{
  "downsampling_factor": 8,
  "encoder_activation": "gelu",
  "orthogonalizer": "polar_express"
}
Rows from block 7 of the decoder of a small image VAE, named by matrix and row number. Rows with one number belong to one channel. Each number is 128 + 32 x the weight over its row's rms, rounded and kept within 0 to 255. All counts start at 0. Numbers have three digits each. After the name is the row's rms in percent of the matrix's.
After each channel's rows are labels from the 100 images, of 14976, where the channel reaches its highest value: "top examples" is what is common among them. Only what is clearly more common there than usual is listed. The data: capsule endoscopy frames (Kvasir-Capsule).
# convs0: first 3x3 conv (decoder.decb.1.1.convs.0.weight, 64x64x3x3, each kernel summed), inputs 0-63
# convs1: second 3x3 conv (decoder.decb.1.1.convs.1.weight, 64x64x3x3, transposed, each kernel summed), outputs 0-63

convs0.1 090:053136142183089171137148108129141164124106150146119074141135134138089089042162100140166112174090124148165103139190120153135138089185138175130115128148114171166086100110086108152097107184116120
convs1.1 085:054098086090116107164126072134176128100182068101077130084127051138146138139172094105128122097071107119100149139163150162116156124128134071105162114110128145128147163112080167096113070131132138
top examples: finding: pylorus; finding: ileocecal valve

convs0.11 106:118092095139150108155108176138183114165079136142124114167108118117115101189158145112145132049153107092170173102145152154160121151127068168120134135100180164142080092106164092142152103105200080
convs1.11 091:128183097116159163127185150142157114159098127102176175113126160133125177068173215143132125142106148185157124091148129089139161179107109153078115122107112148102056086132133132121121146116191122
top examples: finding: ileocecal valve

convs0.57 099:147116118166186133115178096119186058168115111174148087134092113100153133103173158183123115119118177114149097106080130109119082166102102101132162189077127104107147169093188157122078139120126129
convs1.57 110:159147105213140088148147153093085113130116080051098139137121187084089119162098154145115093121154152145121141154111156132124132206101136133107154151163176127132137067098137128151174116103156193
top examples: finding: pylorus; finding: ileocecal valve

convs0.33 109:122116181105129123117111078177158100148110113092110138117127088184162145112155122129136147161147134048183077101077091065142121127090087125130080181130136113099082146117048126105120090163131104
convs1.33 097:113124077112121163104146105131102121101112126151151144166229140150118109126131146121195128129130146172108126141183058167167170100093109154105146093153084120153066120044118159102127092151106111
top examples: finding: ileocecal valve

convs0.35 108:123072101190095076122162137157194126145139162115098171078084130156130092116080090138077069155116100099076149106129101167164127110129110095114151192155087099090120158104117123122147098079124128
convs1.35 095:078120110121141156102169146100151136088105109101110143104079114155078099144194126099182144109109137164105142165070145042129153091142146161211143148180112123102118099150093141126152104084088153
top examples: finding: ileocecal valve

convs0.6 083:127146073096148147125156216173098122112091140167091156100057085102094140115136183094180160112178138126159194112142103134171122168120165155089146106110146153160127156104144109130184126140138099
convs1.6 099:136159094165111109164138163117189117151107111082152140100189192118137124171110141115054086134164101133123147121193163071133164100117067133123127184105166120097147141116184173112138170134139156
top examples: finding: ileocecal valve

convs0.37 103:108122126098163116114167132166092134149160141106141146115156127102093149137105197151036147116123104095135127095123153143146135109124111104148109046114153124191221142094104099070126138104072092
convs1.37 090:160175176153129086110138201123161139168156184143187150121059084116113106093071081127158131143144098100131098110140147069062104127114130122162119143173168165117157156154137127130088147098130093
top examples: finding: ileocecal valve

convs0.17 098:153131080061094071144131184073129142097126119108114123138155101130142158158081077209131106131185125136136168143101122132166065133093166161126134104104092075121130175129150132132069128161161158
convs1.17 106:125066119125109124125110127114136145105212183161095156140132128095103097113120138142024120133144091174103140134197155079104164146180143127091134176169172132076173132148126110148130160148116129
top examples: finding: pylorus

convs0.0 111:113092126129161117099087173110213158141134150060123137073116165094143138119086126175054138121159088145189138123131177148092135138154152160149151160102132130089145105126157126047108113086111135
convs1.0 110:083127111129079140133093116147096150163160171095095135123156139108100180140151059162087122115145091152124129146126074167131188141119154092157126161112151166165086072081168138131130094065055115
top examples: finding: pylorus

convs0.47 122:092115093063105119135161029082136145134087100169086079122124114110106179116163160095166142088140149122103043110144121120148112145103134133107183130152123156134136186119149105100104105073111106
convs1.47 105:160167122097113128115093109132134099128176204149083124152142106102146105148116109130107053081082078164085162105115095133097133108201117175124092136120163083135125131132072199154138131117077149
top examples: finding: pylorus

convs0.31 096:144137157127139097162141108112128118236097113120151068092078122163089169094138114128192146138170158142153102098112129127108107162097157137151114205135103130073102162160075118128176088122145106
convs1.31 102:075187118110187121099149148068071156158087110160091132133159138127129108152161093165120100129134147134121108159113124162144222131117139122097110101146130113137092112134148169213150158094175072
top examples: finding: pylorus

convs0.24 125:118042138112129108120149130105119116106180187107130114089136189129124237109151127187097085084178065090136137110123107119101131144117112153094088136117117126179175111148128134125099145163105127
convs1.24 102:144134125192137173157123156107113140136125111056159148096151133084112190103154131157052112127117079088138223139111182182116135150118156100116167163064115143125112121119174120111140118164124113
top examples: finding: ileocecal valve

convs0.44 081:095157140122184172103142180149124100036085117118127138098099112103104127098095111118148121157090117072145150096101101139084151140156034112152130103126137105163145067115125191082135101105157137
convs1.44 096:146108126152142087083112071185092167166133130128112120134117174139156166132161152140148130194199087163194148150114124095127209166107155168136119152112110101081148113079125134168134149175147099
top examples: finding: pylorus

convs0.58 095:123131174166167102121124184151146161137134115107105077204126132183107110077108058146160113108162096142140179091059119149111083167145098178137138138095118121109106091137147162119139098111194094
convs1.58 104:154110067130125146105127137099111167125080174105162102135112127138121114137128111104106162096107204194124129125111160131158192128161162189076072102109101139054176134137125119094147108196155108
top examples: finding: pylorus

convs0.40 113:123124134137139116179128150116142095122156143099170139200117190189076153128143129156074074157063131097114178149140148173110169196156103143113086125175145096097126120130189115120082125161123128
convs1.40 114:120138080142144116186102177116214174112177142154139131041089172158100144168123127131100154175131132089091156096177143112135146152123162196122099119162142134139143114105101107091116129133177169
top examples: finding: ileocecal valve; finding: blood fresh

convs0.56 100:091161100155168074119116101104144161195119136112091087152199089098141124086134141113102142103152124096166119086102198143126138129137104124080068076094125097098153142130127102097160077194144127
convs1.56 096:121159106172143153143090139083065135119131145115157094066107160139096129097125126089180137130107106170117149196200123173089069113199135131082105142119156101151123074173147105095137125165115127
top examples: finding: ileocecal valve

convs0.30 144:118102122158114104189072255114136149107155099074128156143123169117116121115129084078074121166161112112141154132145178101162164124144098097133137124149163158123141119140138097081151110158154116
convs1.30 144:171164119134142073160145188115117108032152095108115160094129148124193117110115104157119151123056146127128160137176178157125135124192133178131144065115128114151104129168132144143088099075154127
top examples: finding: ileocecal valve

convs0.45 093:067114146117127105079118144155151114090117152100160161110147125168132137146076214136143130180084105086123141073145178129108112078109148107094174128143150080165154093085149102107088074117099079
convs1.45 090:145108132154163121079123073113130180138085109152119173170131117153148140121143107048097125132175072171146088136122148111113114184085118157073108111070126072191170066109152140148127120156110125
top examples: finding: pylorus

convs0.19 103:111087113098088170114124171110105101114148154152133104127158175171152153106153156149094123101100146072163138125004101162046128153147162133101133164142122087128135141165119115118095112117164080
convs1.19 085:187118053125127172104120132148137059155059127089145088112129168117132144163110099156087115100166147140054139097103127161151138162105123116165154131092146102120160199104150091080136111110081105
top examples: finding: pylorus

convs0.18 107:154101179147181131094169103118116108082168171142119104088116142218142183113151090118120160110165140089145142167155131074133119148148161110094123088165127081144115128059150145110069147172092124
convs1.18 102:159171148115075162113108160080169127147119153141149113088127085134141098120105150135132070092122221148084161185094127169130200096189124099125125073103149141126079139096085131150108150124127145
top examples: finding: pylorus

convs0.22 095:080066173147119099123181110161080163139163134140150181106122139111089139161126116076102189087137102110095137160095185126128163137130073168107088109126098180100139162090095106131121126185079109
convs1.22 085:079120160142158110165126095143073123113176143102169102110083105150166116127149113136162113120135100146103138068095079101148133159103154090112187085102077118092105149177147058160079122146131202
top examples: finding: ileocecal valve

convs0.61 106:089124106099110147151146132140229104146119094126168128143091118115163133156107114156149144094084136092151095024128070085068144145123154104112109140114124112147111122138175113129135075182156178
convs1.61 103:133121154174148140125145064138128109077115077197152094146144097106133136147165140113120115141115140143103057070099094128096116103123077120162122171186191149171087167062080123153130121090120136
top examples: finding: ileocecal valve

convs0.15 094:136183100139166110112119099106099136155164142108113129089112133127101205111136113141126142199165090141049116111168137154123117123140117176111166161144126088205111089176126145066061113105143102
convs1.15 097:104102127152183104118121147155095184113189162134128132130164134083121129156099106076085116054140105122181157110138131118124138134051111122185172135106088118135109108107120119070081185150146191
top examples: finding: pylorus

convs0.36 094:059123130132072114129087171123112115098106091111082134105153120086206171140117129130178167132139103129106087083158120103092075113167165158131120183159105105087139110147161072110099137069166144
convs1.36 101:155121058123110199084158066116147075138109116176085139125081058140161124163124171135161134136122116104152122090126073153147134142126150178156124164080083098134117101126135153132127130133167048
top examples: finding: ileocecal valve

convs0.62 088:141145162157124103146160084162148128141072103151198129061072101129107149171127125113118109104082170117180038149106093095107086128091080122075127139118138082111134146174158130149160095133131144
convs1.62 071:091099108166165178098086086140113139167118107143129084173151144127138098086125125088065054165125097119136189125157091182144166143100147150165156158122101198153116149153124199120160134143138132
top examples: finding: ileocecal valve

convs0.63 089:115140135172136066148114186122126132127171126086139100121120126120052185086099141196081098106062162102151181122131156138107164117088104123160092116090167149138118049120151145110177118143134119
convs1.63 090:117147141155107137148137153177150201182114093102131092092165174118189087099120129110115151123145068111121120198109145176159128158138147137156143133119163140069120116145077116143042091168134092
top examples: finding: pylorus

convs0.20 095:150140126143171110182092141082085113172120121078131137112109145190189104130132138140138141084109039066146145127132091117092165113059109127181138185135097111129104100125067110105108109153119105
convs1.20 096:063132130086160153152130126172125139087106169121124140102191169147088124049180125100135131122112174107144062077130150113124174123128113096130150173138109128072124125129100099147112170175107050
top examples: finding: ileocecal valve

convs0.50 116:110166137091094124100178139164146203100101162082145128056124143124177144086115092131131129145126098080101092069106104166107130162099060079179109138190119128139126126147108113122147141122109063
convs1.50 096:143173104075099114102158083074161183135140115174122148115113136160103144139194163098194138142101092147092143156058069086109117090144096124162167105145096121120075130127112127130150167161142077
top examples: finding: ileocecal valve

convs0.34 105:145109097078097134161082098164133200131160102107132151136110171137097138143158144114127167131093083100129100128130070148107074177141107097162153107053101124122158160101131157033106096154110095
convs1.34 105:107146092105111139062107047103133087156121122109123115082060113102206129134155136121147138127156124140162093182136159138089079100098118119097114140166087115094119089090102163128151127104042112
top examples: finding: pylorus

convs0.29 101:114160179112073183167104145110162116149147094168148084131086173069162126121154156127114164107102146154169138083067099107054135155144158128139114132188114145166109157130105170123116142157182080
convs1.29 095:158123118053130174171111101133070076112048129094110103160132119161161107118062178149166180091128126126123132129127089192154129152121115133138133096083104046130118163085127129141109140141132151
top examples: finding: pylorus

convs0.59 094:126052128127131170074124120191119154087109106136103115094083129116170206108129116148100084099109081100123157148145082140150086115198136153129154202112154146119079103159085127121091127105103125
convs1.59 086:117190099142164194121110117122138081169133158097109111083142107151127137088124095084067108109116163089137115101152142145151166116122117094108154199151121067094124108196132211179122110134119111
top examples: finding: pylorus

convs0.21 084:111126139129124122180110143118142147179173091139141108107089211118193101166113129209127106096124087096138095135087112099091151134094098104160184117116121103141087097153180133092087067093138144
convs1.21 108:103111119144132131096079105141105129118093181157126074133114145110113101131125147159118119116160104168193158127133156145080160161142079106168132154133061124153073133071164192195155162180164086
top examples: finding: ileocecal valve

convs0.10 092:094118181099129126128157164122114093081121086145138096102135147143154219165088130090181116123172090110109139074133167163149081139180105146177131110112136167151182154122172187092131130172150120
convs1.10 091:178106114140081125159090119060182154150102143044138095144123100164116103149089121120173127162145205132142123101177124149114160141143179191141137103106086086139103176130100148122128069116116128
top examples: finding: pylorus

convs0.26 087:098148141149081109115163170119148092141177123171098140087110105126164112123113100129108122205174157090152162130184111099194155161139085176105081127130174099151124126161163144174109113181106070
convs1.26 093:191146119098143163135101148154143114103107145138061101149137091186142059105109151107180087098129086122141101127108089100113155136154187138107077068120101194136077174142090106173142119127111148
top examples: finding: ileocecal valve

convs0.5 094:134108152151129113061153144189119192141154155116140113159125173048091110134156152108175096126085159156100109136113177120153123081160098128125158147117158153160186055100134093169141183137128146
convs1.5 106:178191174149109121114092138073107068171088093110124116123121123135134145100164084091123141078161144180144128102135156028101166106128121139142083074132089139080060137118124132118154146118136123
top examples: finding: reduced mucosal view

convs0.43 096:215158061105136139210151144111097154134129130179091192125103179105111129161167130114150153109136131158101130162164083130171136176101110128110115130042151136132137145146148162104156087149142115
convs1.43 100:082062182086072141114136151082147126055090139139125120139114156137162109133128098070135135100101135129112092133157116154139112148134151045168122061121151123113069086146183143134146087114124178
top examples: finding: ileocecal valve; finding: blood fresh

convs0.46 101:145136138143119107163141101138151094126135071114128103129128136129136125187077164192091106200159116101152121114124085088126084143139107144099063159147154132125049084183173126089076132150136068
convs1.46 109:218124107176116117107123170134108072196120158140083105098163092078121128177103114108152125116112162109163094189085095118091138137154141119131119143104147111183158122166183144122142197153141152
top examples: finding: ileocecal valve

convs0.48 103:179101121152117083093083065128120114107115095114136115146143138136090170156154140131019148134157126131143094135107190076098150129137124198129092142108081175169172094124130084105141167131149100
convs1.48 096:092125148159149125136176107196151171171131084149114135172097139115129171132108184147121121133175151084106040133178127130115141160106182147108146111155141072136142193184133112124098165127115183
top examples: finding: ileocecal valve

convs0.12 090:145154101099143181105153218127086162158173127107114160135132139178107148131130134142097121149125092136150167095113223128161135140148126109100047153135095153137174138139073143131154186177117126
convs1.12 101:104159186116132131151125192163106104051064099147119130083133105107137137164101092079088086086115122173125132165152133128139061127179118141132100118076130147118061131090181126112104132135160168
top examples: finding: ileocecal valve

convs0.41 116:119094115136130087135082185086128218106122154115113132097123135149166184102089129146043095125148124094205161141154142167076177149100114157135135175153121158116161092144144129095138114130155100
convs1.41 134:126120123159084038112124178133107168093148116121139169084158154051131161108107110143103179135140078159134177118120126176157118149103122127164186186113185130143160089100143112139106068128137112
top examples: finding: pylorus

convs0.32 108:134101182114141077124116118143166119118139137171130137071123185068135106153077145137098160095138096086166209091138102113055097140158106113132066137083118103130211094148138138106115116129126116
convs1.32 117:158146160142126136156141122164181125205104110176126150148184163055130084131068106145147107121110107114184160041117138141092131140131171149089161138151152199155157101122095090139128126146136119
top examples: finding: ileocecal valve