{"encoder_arch": "convnext", "model": "image VAE", "dataset": "capsule endoscopy frames (Kvasir-Capsule)", "train_examples": 42238, "image_size": 64, "crop_scale_min": 0.7, "horizontal_flip": true, "translate": 0.12, "bottleneck": "kl", "downsampling_factor": 8, "encoder_isotropic": false, "encoder_norm": "layernorm", "encoder_activation": "gelu", "encoder_mlp_ratio": 3, "encoder_layer_scale_init": 0.1, "encoder_inner_norm": false, "encoder_patch_size": [4, 4], "encoder_conv_stem": true, "encoder_depths": [4, 4], "encoder_widths": [64, 128], "encoder_kernel_size": 3, "loss": "l1", "latent_channels": 8, "decoder_norm": "groupnorm", "decoder_activation": "relu", "decoder_weight_standardization": false, "decoder_widths": [64, 64, 128, 256], "decoder_blocks_per_level": 3, "decoder_block": "basic", "decoder_attention": true, "decoder_upsampling": "pixel_shuffle", "kl_weight": 0.1, "init": "kaiming_normal", "residual_init": "none", "optimizer": "muon", "muon_scale": "spectral", "learning_rate": 0.019, "momentum": 0.9, "nesterov": true, "orthogonalizer": "polar_express", "adamw_lr_other_params": 0.0019, "gradient_noise": 0.1, "cautious_weight_decay": true, "max_steps": 4600, "batch_size": 64, "epochs": 7.0, "lr_schedule": "cosine", "final_lr_fraction": 0.05, "warmup_steps": 230, "weight_decay": 0.03, "adamw_weight_decay_other_params": 0}
Rows from block 2 of the decoder, named by matrix and row number. Rows with one number belong to one channel. Each number is 500 + 40 x the weight over its row's rms, rounded and kept within 0 to 999. All counts start at 0. Numbers have three digits each. After the name is the row's rms in percent of the matrix's.
# convs0: first 3x3 conv (decoder.mid.2.convs.0.weight, 256x256x3x3), inputs 24-31, a 3x3 kernel for each
# convs1: second 3x3 conv (decoder.mid.2.convs.1.weight, 256x256x3x3, transposed), outputs 24-31, a 3x3 kernel for each
convs0.157 100:466479511462456480435522435496481473511460477513483527489516550471497505476542468548525520516474511434564518585433508487477447529407513448535500480483534425566543406466499495488523598506562458532505534487465470507457
convs1.157 100:434499463478445534515583482435533539461490579447510491507493472482517519470503464470470476508537517496512555496511505453543512485537536498523509570480512518508495491513495487549422518474444451563499578486457524531557
convs0.158 100:508553515486504467504533557534530552461483465442515520580500534485453417496450506526451470472462483466376471487511503583331482518521497524501466570580454527497460547500510505558441502531491407566450517613449472533530
convs1.158 099:423544505498514484517495492453554488489491442521527487549530589496445449513526536504503515519454447442523472428509513507514630507499512521494493513488566537463542570547488568512490494564540494464507512536492455478517
convs0.159 099:500537510482469475420657546515427470512502517509503501511447470506512495488521543499415566490572514534556553480476506492555591464515524425442463476478534516480512557494430589501561544486548530536488493524481470479538
convs1.159 100:515472477488542502547513457483515516510516526468461472483420510476518567488494533408453505480529563473545495539454460491516524455484529516538494413525459513524467451508520505493476527518438603493454432527564545471481
convs0.160 101:534452464499439510506548490495449448439505479493531483576507423488522447437539543544526456497516562539489490489473594507488483527504501498498561449560577444504469514473532544497470520531495534555461533497519478513424
convs1.160 103:459465522494512463510514506431435550494493501545514544509457431521556534487458479596525459477490477541460468473504471473499478471533503510441460470550517456533493433487431458484465544517514488544483454544516512533457
convs0.161 103:519483539431454541526493517489489467420565535504548361481498488417535521535508491471586502407479542500494490420500506510441582445430575536524537437496470391526484457533534420515543493552500511493534562539463506473506
convs1.161 098:575530505553508521533522469501469474540542580507441556501529495489473461460477411520487513502518491450473518460447512537519503507494545510461564480521487514573466488588491499592505457493510456445463483479480537497540
convs0.162 098:464501552472475445567507500516476414497528489491530430499490521478465536515551427530561507460492579487416547541450554370534454511485388530521493503447438476518505514472488562456481448486480441505456528526539567499479
convs1.162 100:493574506505471481542478548493505503563456545478488527499503513520536483561463534439561484559523436496546545462519477483491525562494535507484462482478458539488487507533498550519561559456509593464479464506482484398548
convs0.163 098:440436513467482456459485521513442555484592496464486607509475534491496496448528517476470437485562491449500492512512564495481555576577425526425497443532494529585443564528484462581540545496479518508486500565499501556521
convs1.163 100:485490545464526521524525495457491486533474566534415487559473520498555457514519522511528490507479530473505537470513447549454529505488544518491492559501471512545437433477512451547488532501517487548502487588520510498473
convs0.164 101:490561465485529469490558523480602484539506436491517492504438530483581549520560437500505487521413551561533564565464517482513528509486504439460488511478522517506509435580532531505462484495481509507557435509555453471496
convs1.164 100:485541495471531557513505453517422574488488622528561544485493438484520438443525508505540530510478512516544473552501481481484513431507530506502489448394527544508536471537549533466588595476548421529527451502508555491495
convs0.165 099:501534473552562530450452474445510482458506455473498481457429498522467540559556531495518530497555549481529497498510497545408473451458551452517465479550488539504462490518483529483577457465525478527454565502543496495518
convs1.165 101:528506513487464513498511487544450456537534472489515502465547502535514442446476490480498581496410563466545515517534468528490524497440503511475492540396504493481528494496531514494520486439542489471518434451498529576517
convs0.166 103:442523531494502502483537501595440525523487508564522551500546522510554494423464491431524474510475503500447507496479460494523492476523433490437512537508493473474523477518511460508493498499463509520482488429516503520431
convs1.166 101:528530456500550527508491517547522549494492510485531509485538562560521504501430462565520510481509462469514436473509471563443486569442522454515489456464474492488505411511518533526468449512431471503472549481518512465524
convs0.167 101:498470509537447406537551482581525464417528554488476509529479489523531488545531556473524507548470453512554522482477557579475493477511540471511507454610490568458466489444564618528541467479441473544490557475467473471480
convs1.167 100:545572513459447473468535584478530475441497450505447509490503592501395536546482471552535456537518501490533570508544490432565503476468527493443493441490499529494503542531534477581478534497507608491514518496508539571511
convs0.168 101:539519490479549545459548439552558555527519469522523513453512496529529468521532515457461474486521514459501551570394572521397526464458508428479499538473474488485484479485616523494524482536468504554511516557517543528536
convs1.168 098:495510489509533511537479472501495556396510527538534566533459496542491528492444427566406532502461495482544486511504421520458483493498516485459470516531525516596510446549440546532436456487534485492472517572500401479497
convs0.169 100:538494533559479510542518514456521497451404478440516523507509490465489559466533505596455585498479487495480546442527435483554465482510486504468513507588515451452587494505488515509453429486457491423512509490443441500473
convs1.169 100:517518565515482523476508550519570411486515482412530492470482570525432543537470447561481497519403525494547485511482453586597467449496516536473435538510471498464487456478511480475509465502483475505494501459514487470498
convs0.170 099:473519478532511559441540524538422504501554506497464479495529491443491502489527487483515540466501421497438467481548496513451532556485431495504521473576557471503540477573473492470513502509445482449498513488483472496536
convs1.170 097:452532522470455516594478495531432507475518535460444541467551547498567506507484509521498547542452500516557544408503444481484470510483586487453567543444585491535470469493564518531575425565566578463480557512435484471479
convs0.171 101:453508438497405476556490529431467535495601585492511429502485471510534577509515509469427460469508541504455463494530564509502482488529442478535453593499463463498489535551536617441570476502458516675525535470476517507518
convs1.171 096:481481536539427564580484529457526487533479519483554552462497464500424469534506511522483577460574524474519510501513490539541517477529528482516504457498471462451539515473489481534562491489511533498391590508483467503522
convs0.172 099:520510514522497409431514482501594533410505499419488388508544491465516501498434470538571556501481465547474452440515513516512555552475469413483540417530569447473492554525449459484480483509556495499480496545471490519562
convs1.172 100:465542533472529487499455484466493535495484505504492556498502560553487501496572515510533539474475454463506520495564476525492421538515511467549570459491489509487466499491491485525446469522545506528514545461515440505474
convs0.173 098:535523530474537532424518450466501520513499486510513547534476461441546515583515495466463435489495555491555528488576524516490472575457508535486470533482470555536441478494493478509488459458451506482491540493563512467515
convs1.173 098:491539538501503465533533526481547517504495490539515498509535532450512424525483464500512508503506488457539527495455499452546497446523511486587540485511518531482537498495538563510499505448517483509519515459502423497484
convs0.174 101:501469398527513486537460561463540421465527544465529497562412473571535570510519544511508517534569492462412521470529468512555497453486486516452463448532554541397492487536493444528468588446496516575558455509609469587552
convs1.174 100:526438527511483442585421547535509571499493520496463543488461427494478480561512485448432407570509531468496466531454491521491482463468529484464480439465481526431468528423421518574452532445528450478487494524469499523446
convs0.175 101:466533519529513465482510507502583456438527469408508475546493475553459511434551503524564478527483562491569545471549536469480502476458553511560517530504506513515497491501507608545498447396422496426537487493488527529492
convs1.175 099:465567505475464438508464518508464542496549465444506476403475507425484559635510466547515515479506486473490448616490476502481435585479461414437550456440535505458541475480498482573441545460580474469551514509483534498567
convs0.176 099:527582471483480490490552544502527493480468457495515498537559449517515526463519451521512466521490520538536587458485498491528471438372486454494550511481463482494436473529479531457539469515440449603444487476478533530542
convs1.176 101:570424469430513536509460535493502474498501517560574478556394523572518479479555562548489515479540518419479473497531514538509493551492497539475527474485428508470465552579531493506523513467485494566576502479504484521558
convs0.177 101:496505480442507502528475526541508519549519561512486505465528479462505443490490518544509479464496409517528551561549510515485531449523569483549476470525465475515418473570461488531493459550527523494503516534536477519517
convs1.177 098:560486590437515476516509560550477502503485529556458498449541519469448491536632534463495565486490513515561578515486499418457595457440530532484505523533406525491506536486493577446541523489513528515461412503514532481467
convs0.178 099:504444517532452445501516523569464620524493520461501487472519531517533537494507515451466554486485485506479519514516574490454478499448519545503465541496518517485459559468454548580525489481586473500474558470521515494457
convs1.178 101:532503443508471523485477562523499524471465604456524490494565532483520464550509505568534499527503515566534495485505545546434494523459505452540536483472492493468458505515517485486551462447474489540530509516459499517517
convs0.179 101:507467505559467451515544504492527568491480547500523468527498464529497476476416446501470445531467602432439495517501504478470476555451445523501523516497483462577496537454524501488539443461517453480528513494472480537482
convs1.179 102:439540458564527493464527473546520592474471484504432558477462555550534476545502505521571545437482480539452453495401513478517463450477540540507456534650495511488473501566532496519562362461423552453522508488480443489543
convs0.180 101:463429530516424518473529569534559537588491464438538495434523531497493494528521555548480491502562511417480497545452534518527436497547445510551459504504441497534552551469568530535497528391473464474410459513515520511439
convs1.180 098:504472504413443528537522536427446575485469510491487446499488549556369510584537512437563553488468438464523572565487506430555482443500441514496542474473487576506470513564455472530508504472495454595508568513493497521491
convs0.181 099:437492447552600522526531510522579467541506457527529542451460522510518554492453528522514480490518508556497511503545435530485498486516476479481529410525548551535493446520482495496485511462530481521532537534610523467544
convs1.181 101:502468523543491504502503467577517495445497543480516482526521504509524485513566515480486533520510483550456544503442439459469493499461517497542536500456514504446524495440516599481518488438599505501469516540484447528535
convs0.182 099:489461541486442509502456547445529433534583532502532488474489451507521540509547465425531478520517527467490535551485521628483479508517450512531426511578504488495469588466500421484521516509515477475483517412544422545506
convs1.182 102:499531484520476531601525496511476451501547484483456508544512492559589480462446514474473632460482482567465575484516527519494490500534503477507474559504494504443559518531440462462419456479491499465446461533454496570444
convs0.183 101:522483466493473472516494516498519498547550474476491522414488450548507521499504455459497488483515567489477537473485468486464503491458483508499514509437521497513549538485557556535476479597494487511499522489430560475508
convs1.183 101:513546548511474523485470500513548526501548388426608573498511508467435553529414506463483478515513442511472521492510461566572484479504551499497475479492448476526513496493501487483598527554537483542511482502448530501477
convs0.184 102:506508476488428532534527622502495461389498505472442557528486472519521411509542511512606525527489517516404458508509518500501559539474536545580517534468516501431475482530486479501572443498519531496473453541572525480447
convs1.184 102:559507495536511577470530550470440482532507466487479515483454481444479511505469501506512500499483568508477451502475579463512483453462498473456486410560452528496488555548507469570568492567496450491546533501541518456501
convs0.185 100:553515494467521530527461428500545494444534502548461462511440489526479471487460458507570500534484625484490485528509478461505472557469472507448489551509491489452494436499499491432455465459558550504423481514509454450443
convs1.185 099:571498500501493524473480439465556486472563535543490530494469504487454534471490447511489460532526453527547507530464525365492489600501499547516501534538634529492492524473522516542468502470485476508502442532522556515437
convs0.186 099:501528514522522469500464516537513412525525491536551503470555555486490510452468501522604549520487522507494528480507515471527491458475511532487499558542530513520506499457480455567563536496584491502554465525523508411474
convs1.186 098:535560453493500489524609435430592470562549480576498570468511503549564477522474459485528450460571419469470496505469449477489518471405495509521476534520500527490497493515480507454507432508522498506493463474480467452552
convs0.187 104:505563467514514482446498599421545515549505550533527447496542487476481526510480436508553490504456458613506435505508412441519414449532521583508460449512519526550498538483482580473521502509539484448472504472489562433532
convs1.187 099:500543482461566475574536453541459496535488437495518512505590555555499503524463446489482528497480506477480479512504503528502518432456482494510578514554490553523535502456497464509507435502522563574501524458468509488476
convs0.188 104:405576478486497481460479537584502488519502431504553487462504485482502491549529497519548455465542466551559479512454502437497466509480414505483520517461486502448487461458472452514434517528458481516508501469532463504544
convs1.188 100:433543420541412483502507470480510465436520500446533544472435552490488558534528478467467531522578499516463433552519539516449450514486478510552575627571553451580468414504513402463524487495498454471416484518486492511529
convs0.189 100:449519573568465571566517551562485486453515443517499528503449462440496469518512416572594480539498514502572522560460548587463496572520485526573552498520464463511496447541432515485437540509495504517517550464514505483468
convs1.189 100:552574493503464503556418518448495619447557479492416426526527568553504558427534511523537453487541518509496416525528470490465486514503531541468478551475474504473530485553442461468511495514419468527539474521515484454519
convs0.190 095:463475491520523571478505598512445546439566549523469502501523453453510482505498474526514482502548428491471496503510529570521543543526487552445475477481492437498528541469506475539432506632515538505435530546557468481565
convs1.190 099:416571539514496486508525447480478514506534561514503513441547543530396486537473484549477553439491495553525448559494537495502546502474555474466553540419482498456485514531514529482509549500543412543470459472478500522638
convs0.191 100:556457550527521480451527473594472527471524556525537521522506526479586462474482540521516469467505551488546515495516478489453567544501479545567584453534444468515534461529550430513496532517471456544510432507469506406457
convs1.191 100:523473470490450548461561459472496464530536485496523519524419439545551486516514492505467532539516514527463460501523583512451494463398485585477462431488505528501551536467474472493513476577574541469461499535519497519604
convs0.192 097:497448449451499556575473523505500469507465468477520523544494497557413469482503474533515498485515553529445579510397477538512448520555516525460475502542535478569512438568480507510480516444559517529468497543502474522432
convs1.192 101:501476496552468493464440461523530526461519493556528561506488477483504511552548519503490498553432412466524528522449486432447527521460500545560545653518451514473375596424483541524500559549482518564494544514464545490579
convs0.193 095:445492525479479490476553532498502523512513514495492501448535538539531475432532474529560414513501477534491530574533533474586528551471468506472497460463586548451531502507568502522528407472501488493481448535465486508409
convs1.193 099:507503476485459471473518481478484527496481515557494488554476464507531541511523539507447471543508505492559516468522459642500482537486448496499550486478401504477538486549504484486556438521531558462454499525617534437501
convs0.194 100:522587547463494426539474395523485481534470456471538444477498496535479511560599442437486517422498482487541467510501555504499519441529474536583516437448468462493507537504518470460506498497552539494567493461484430446438
convs1.194 102:515520488456441443478591383467511518471523496545526480482471473534478504545518549480544515506509437545530509549604443488513512589500520505469562551540465466474567480460487503579604531503497462576502532507458549426495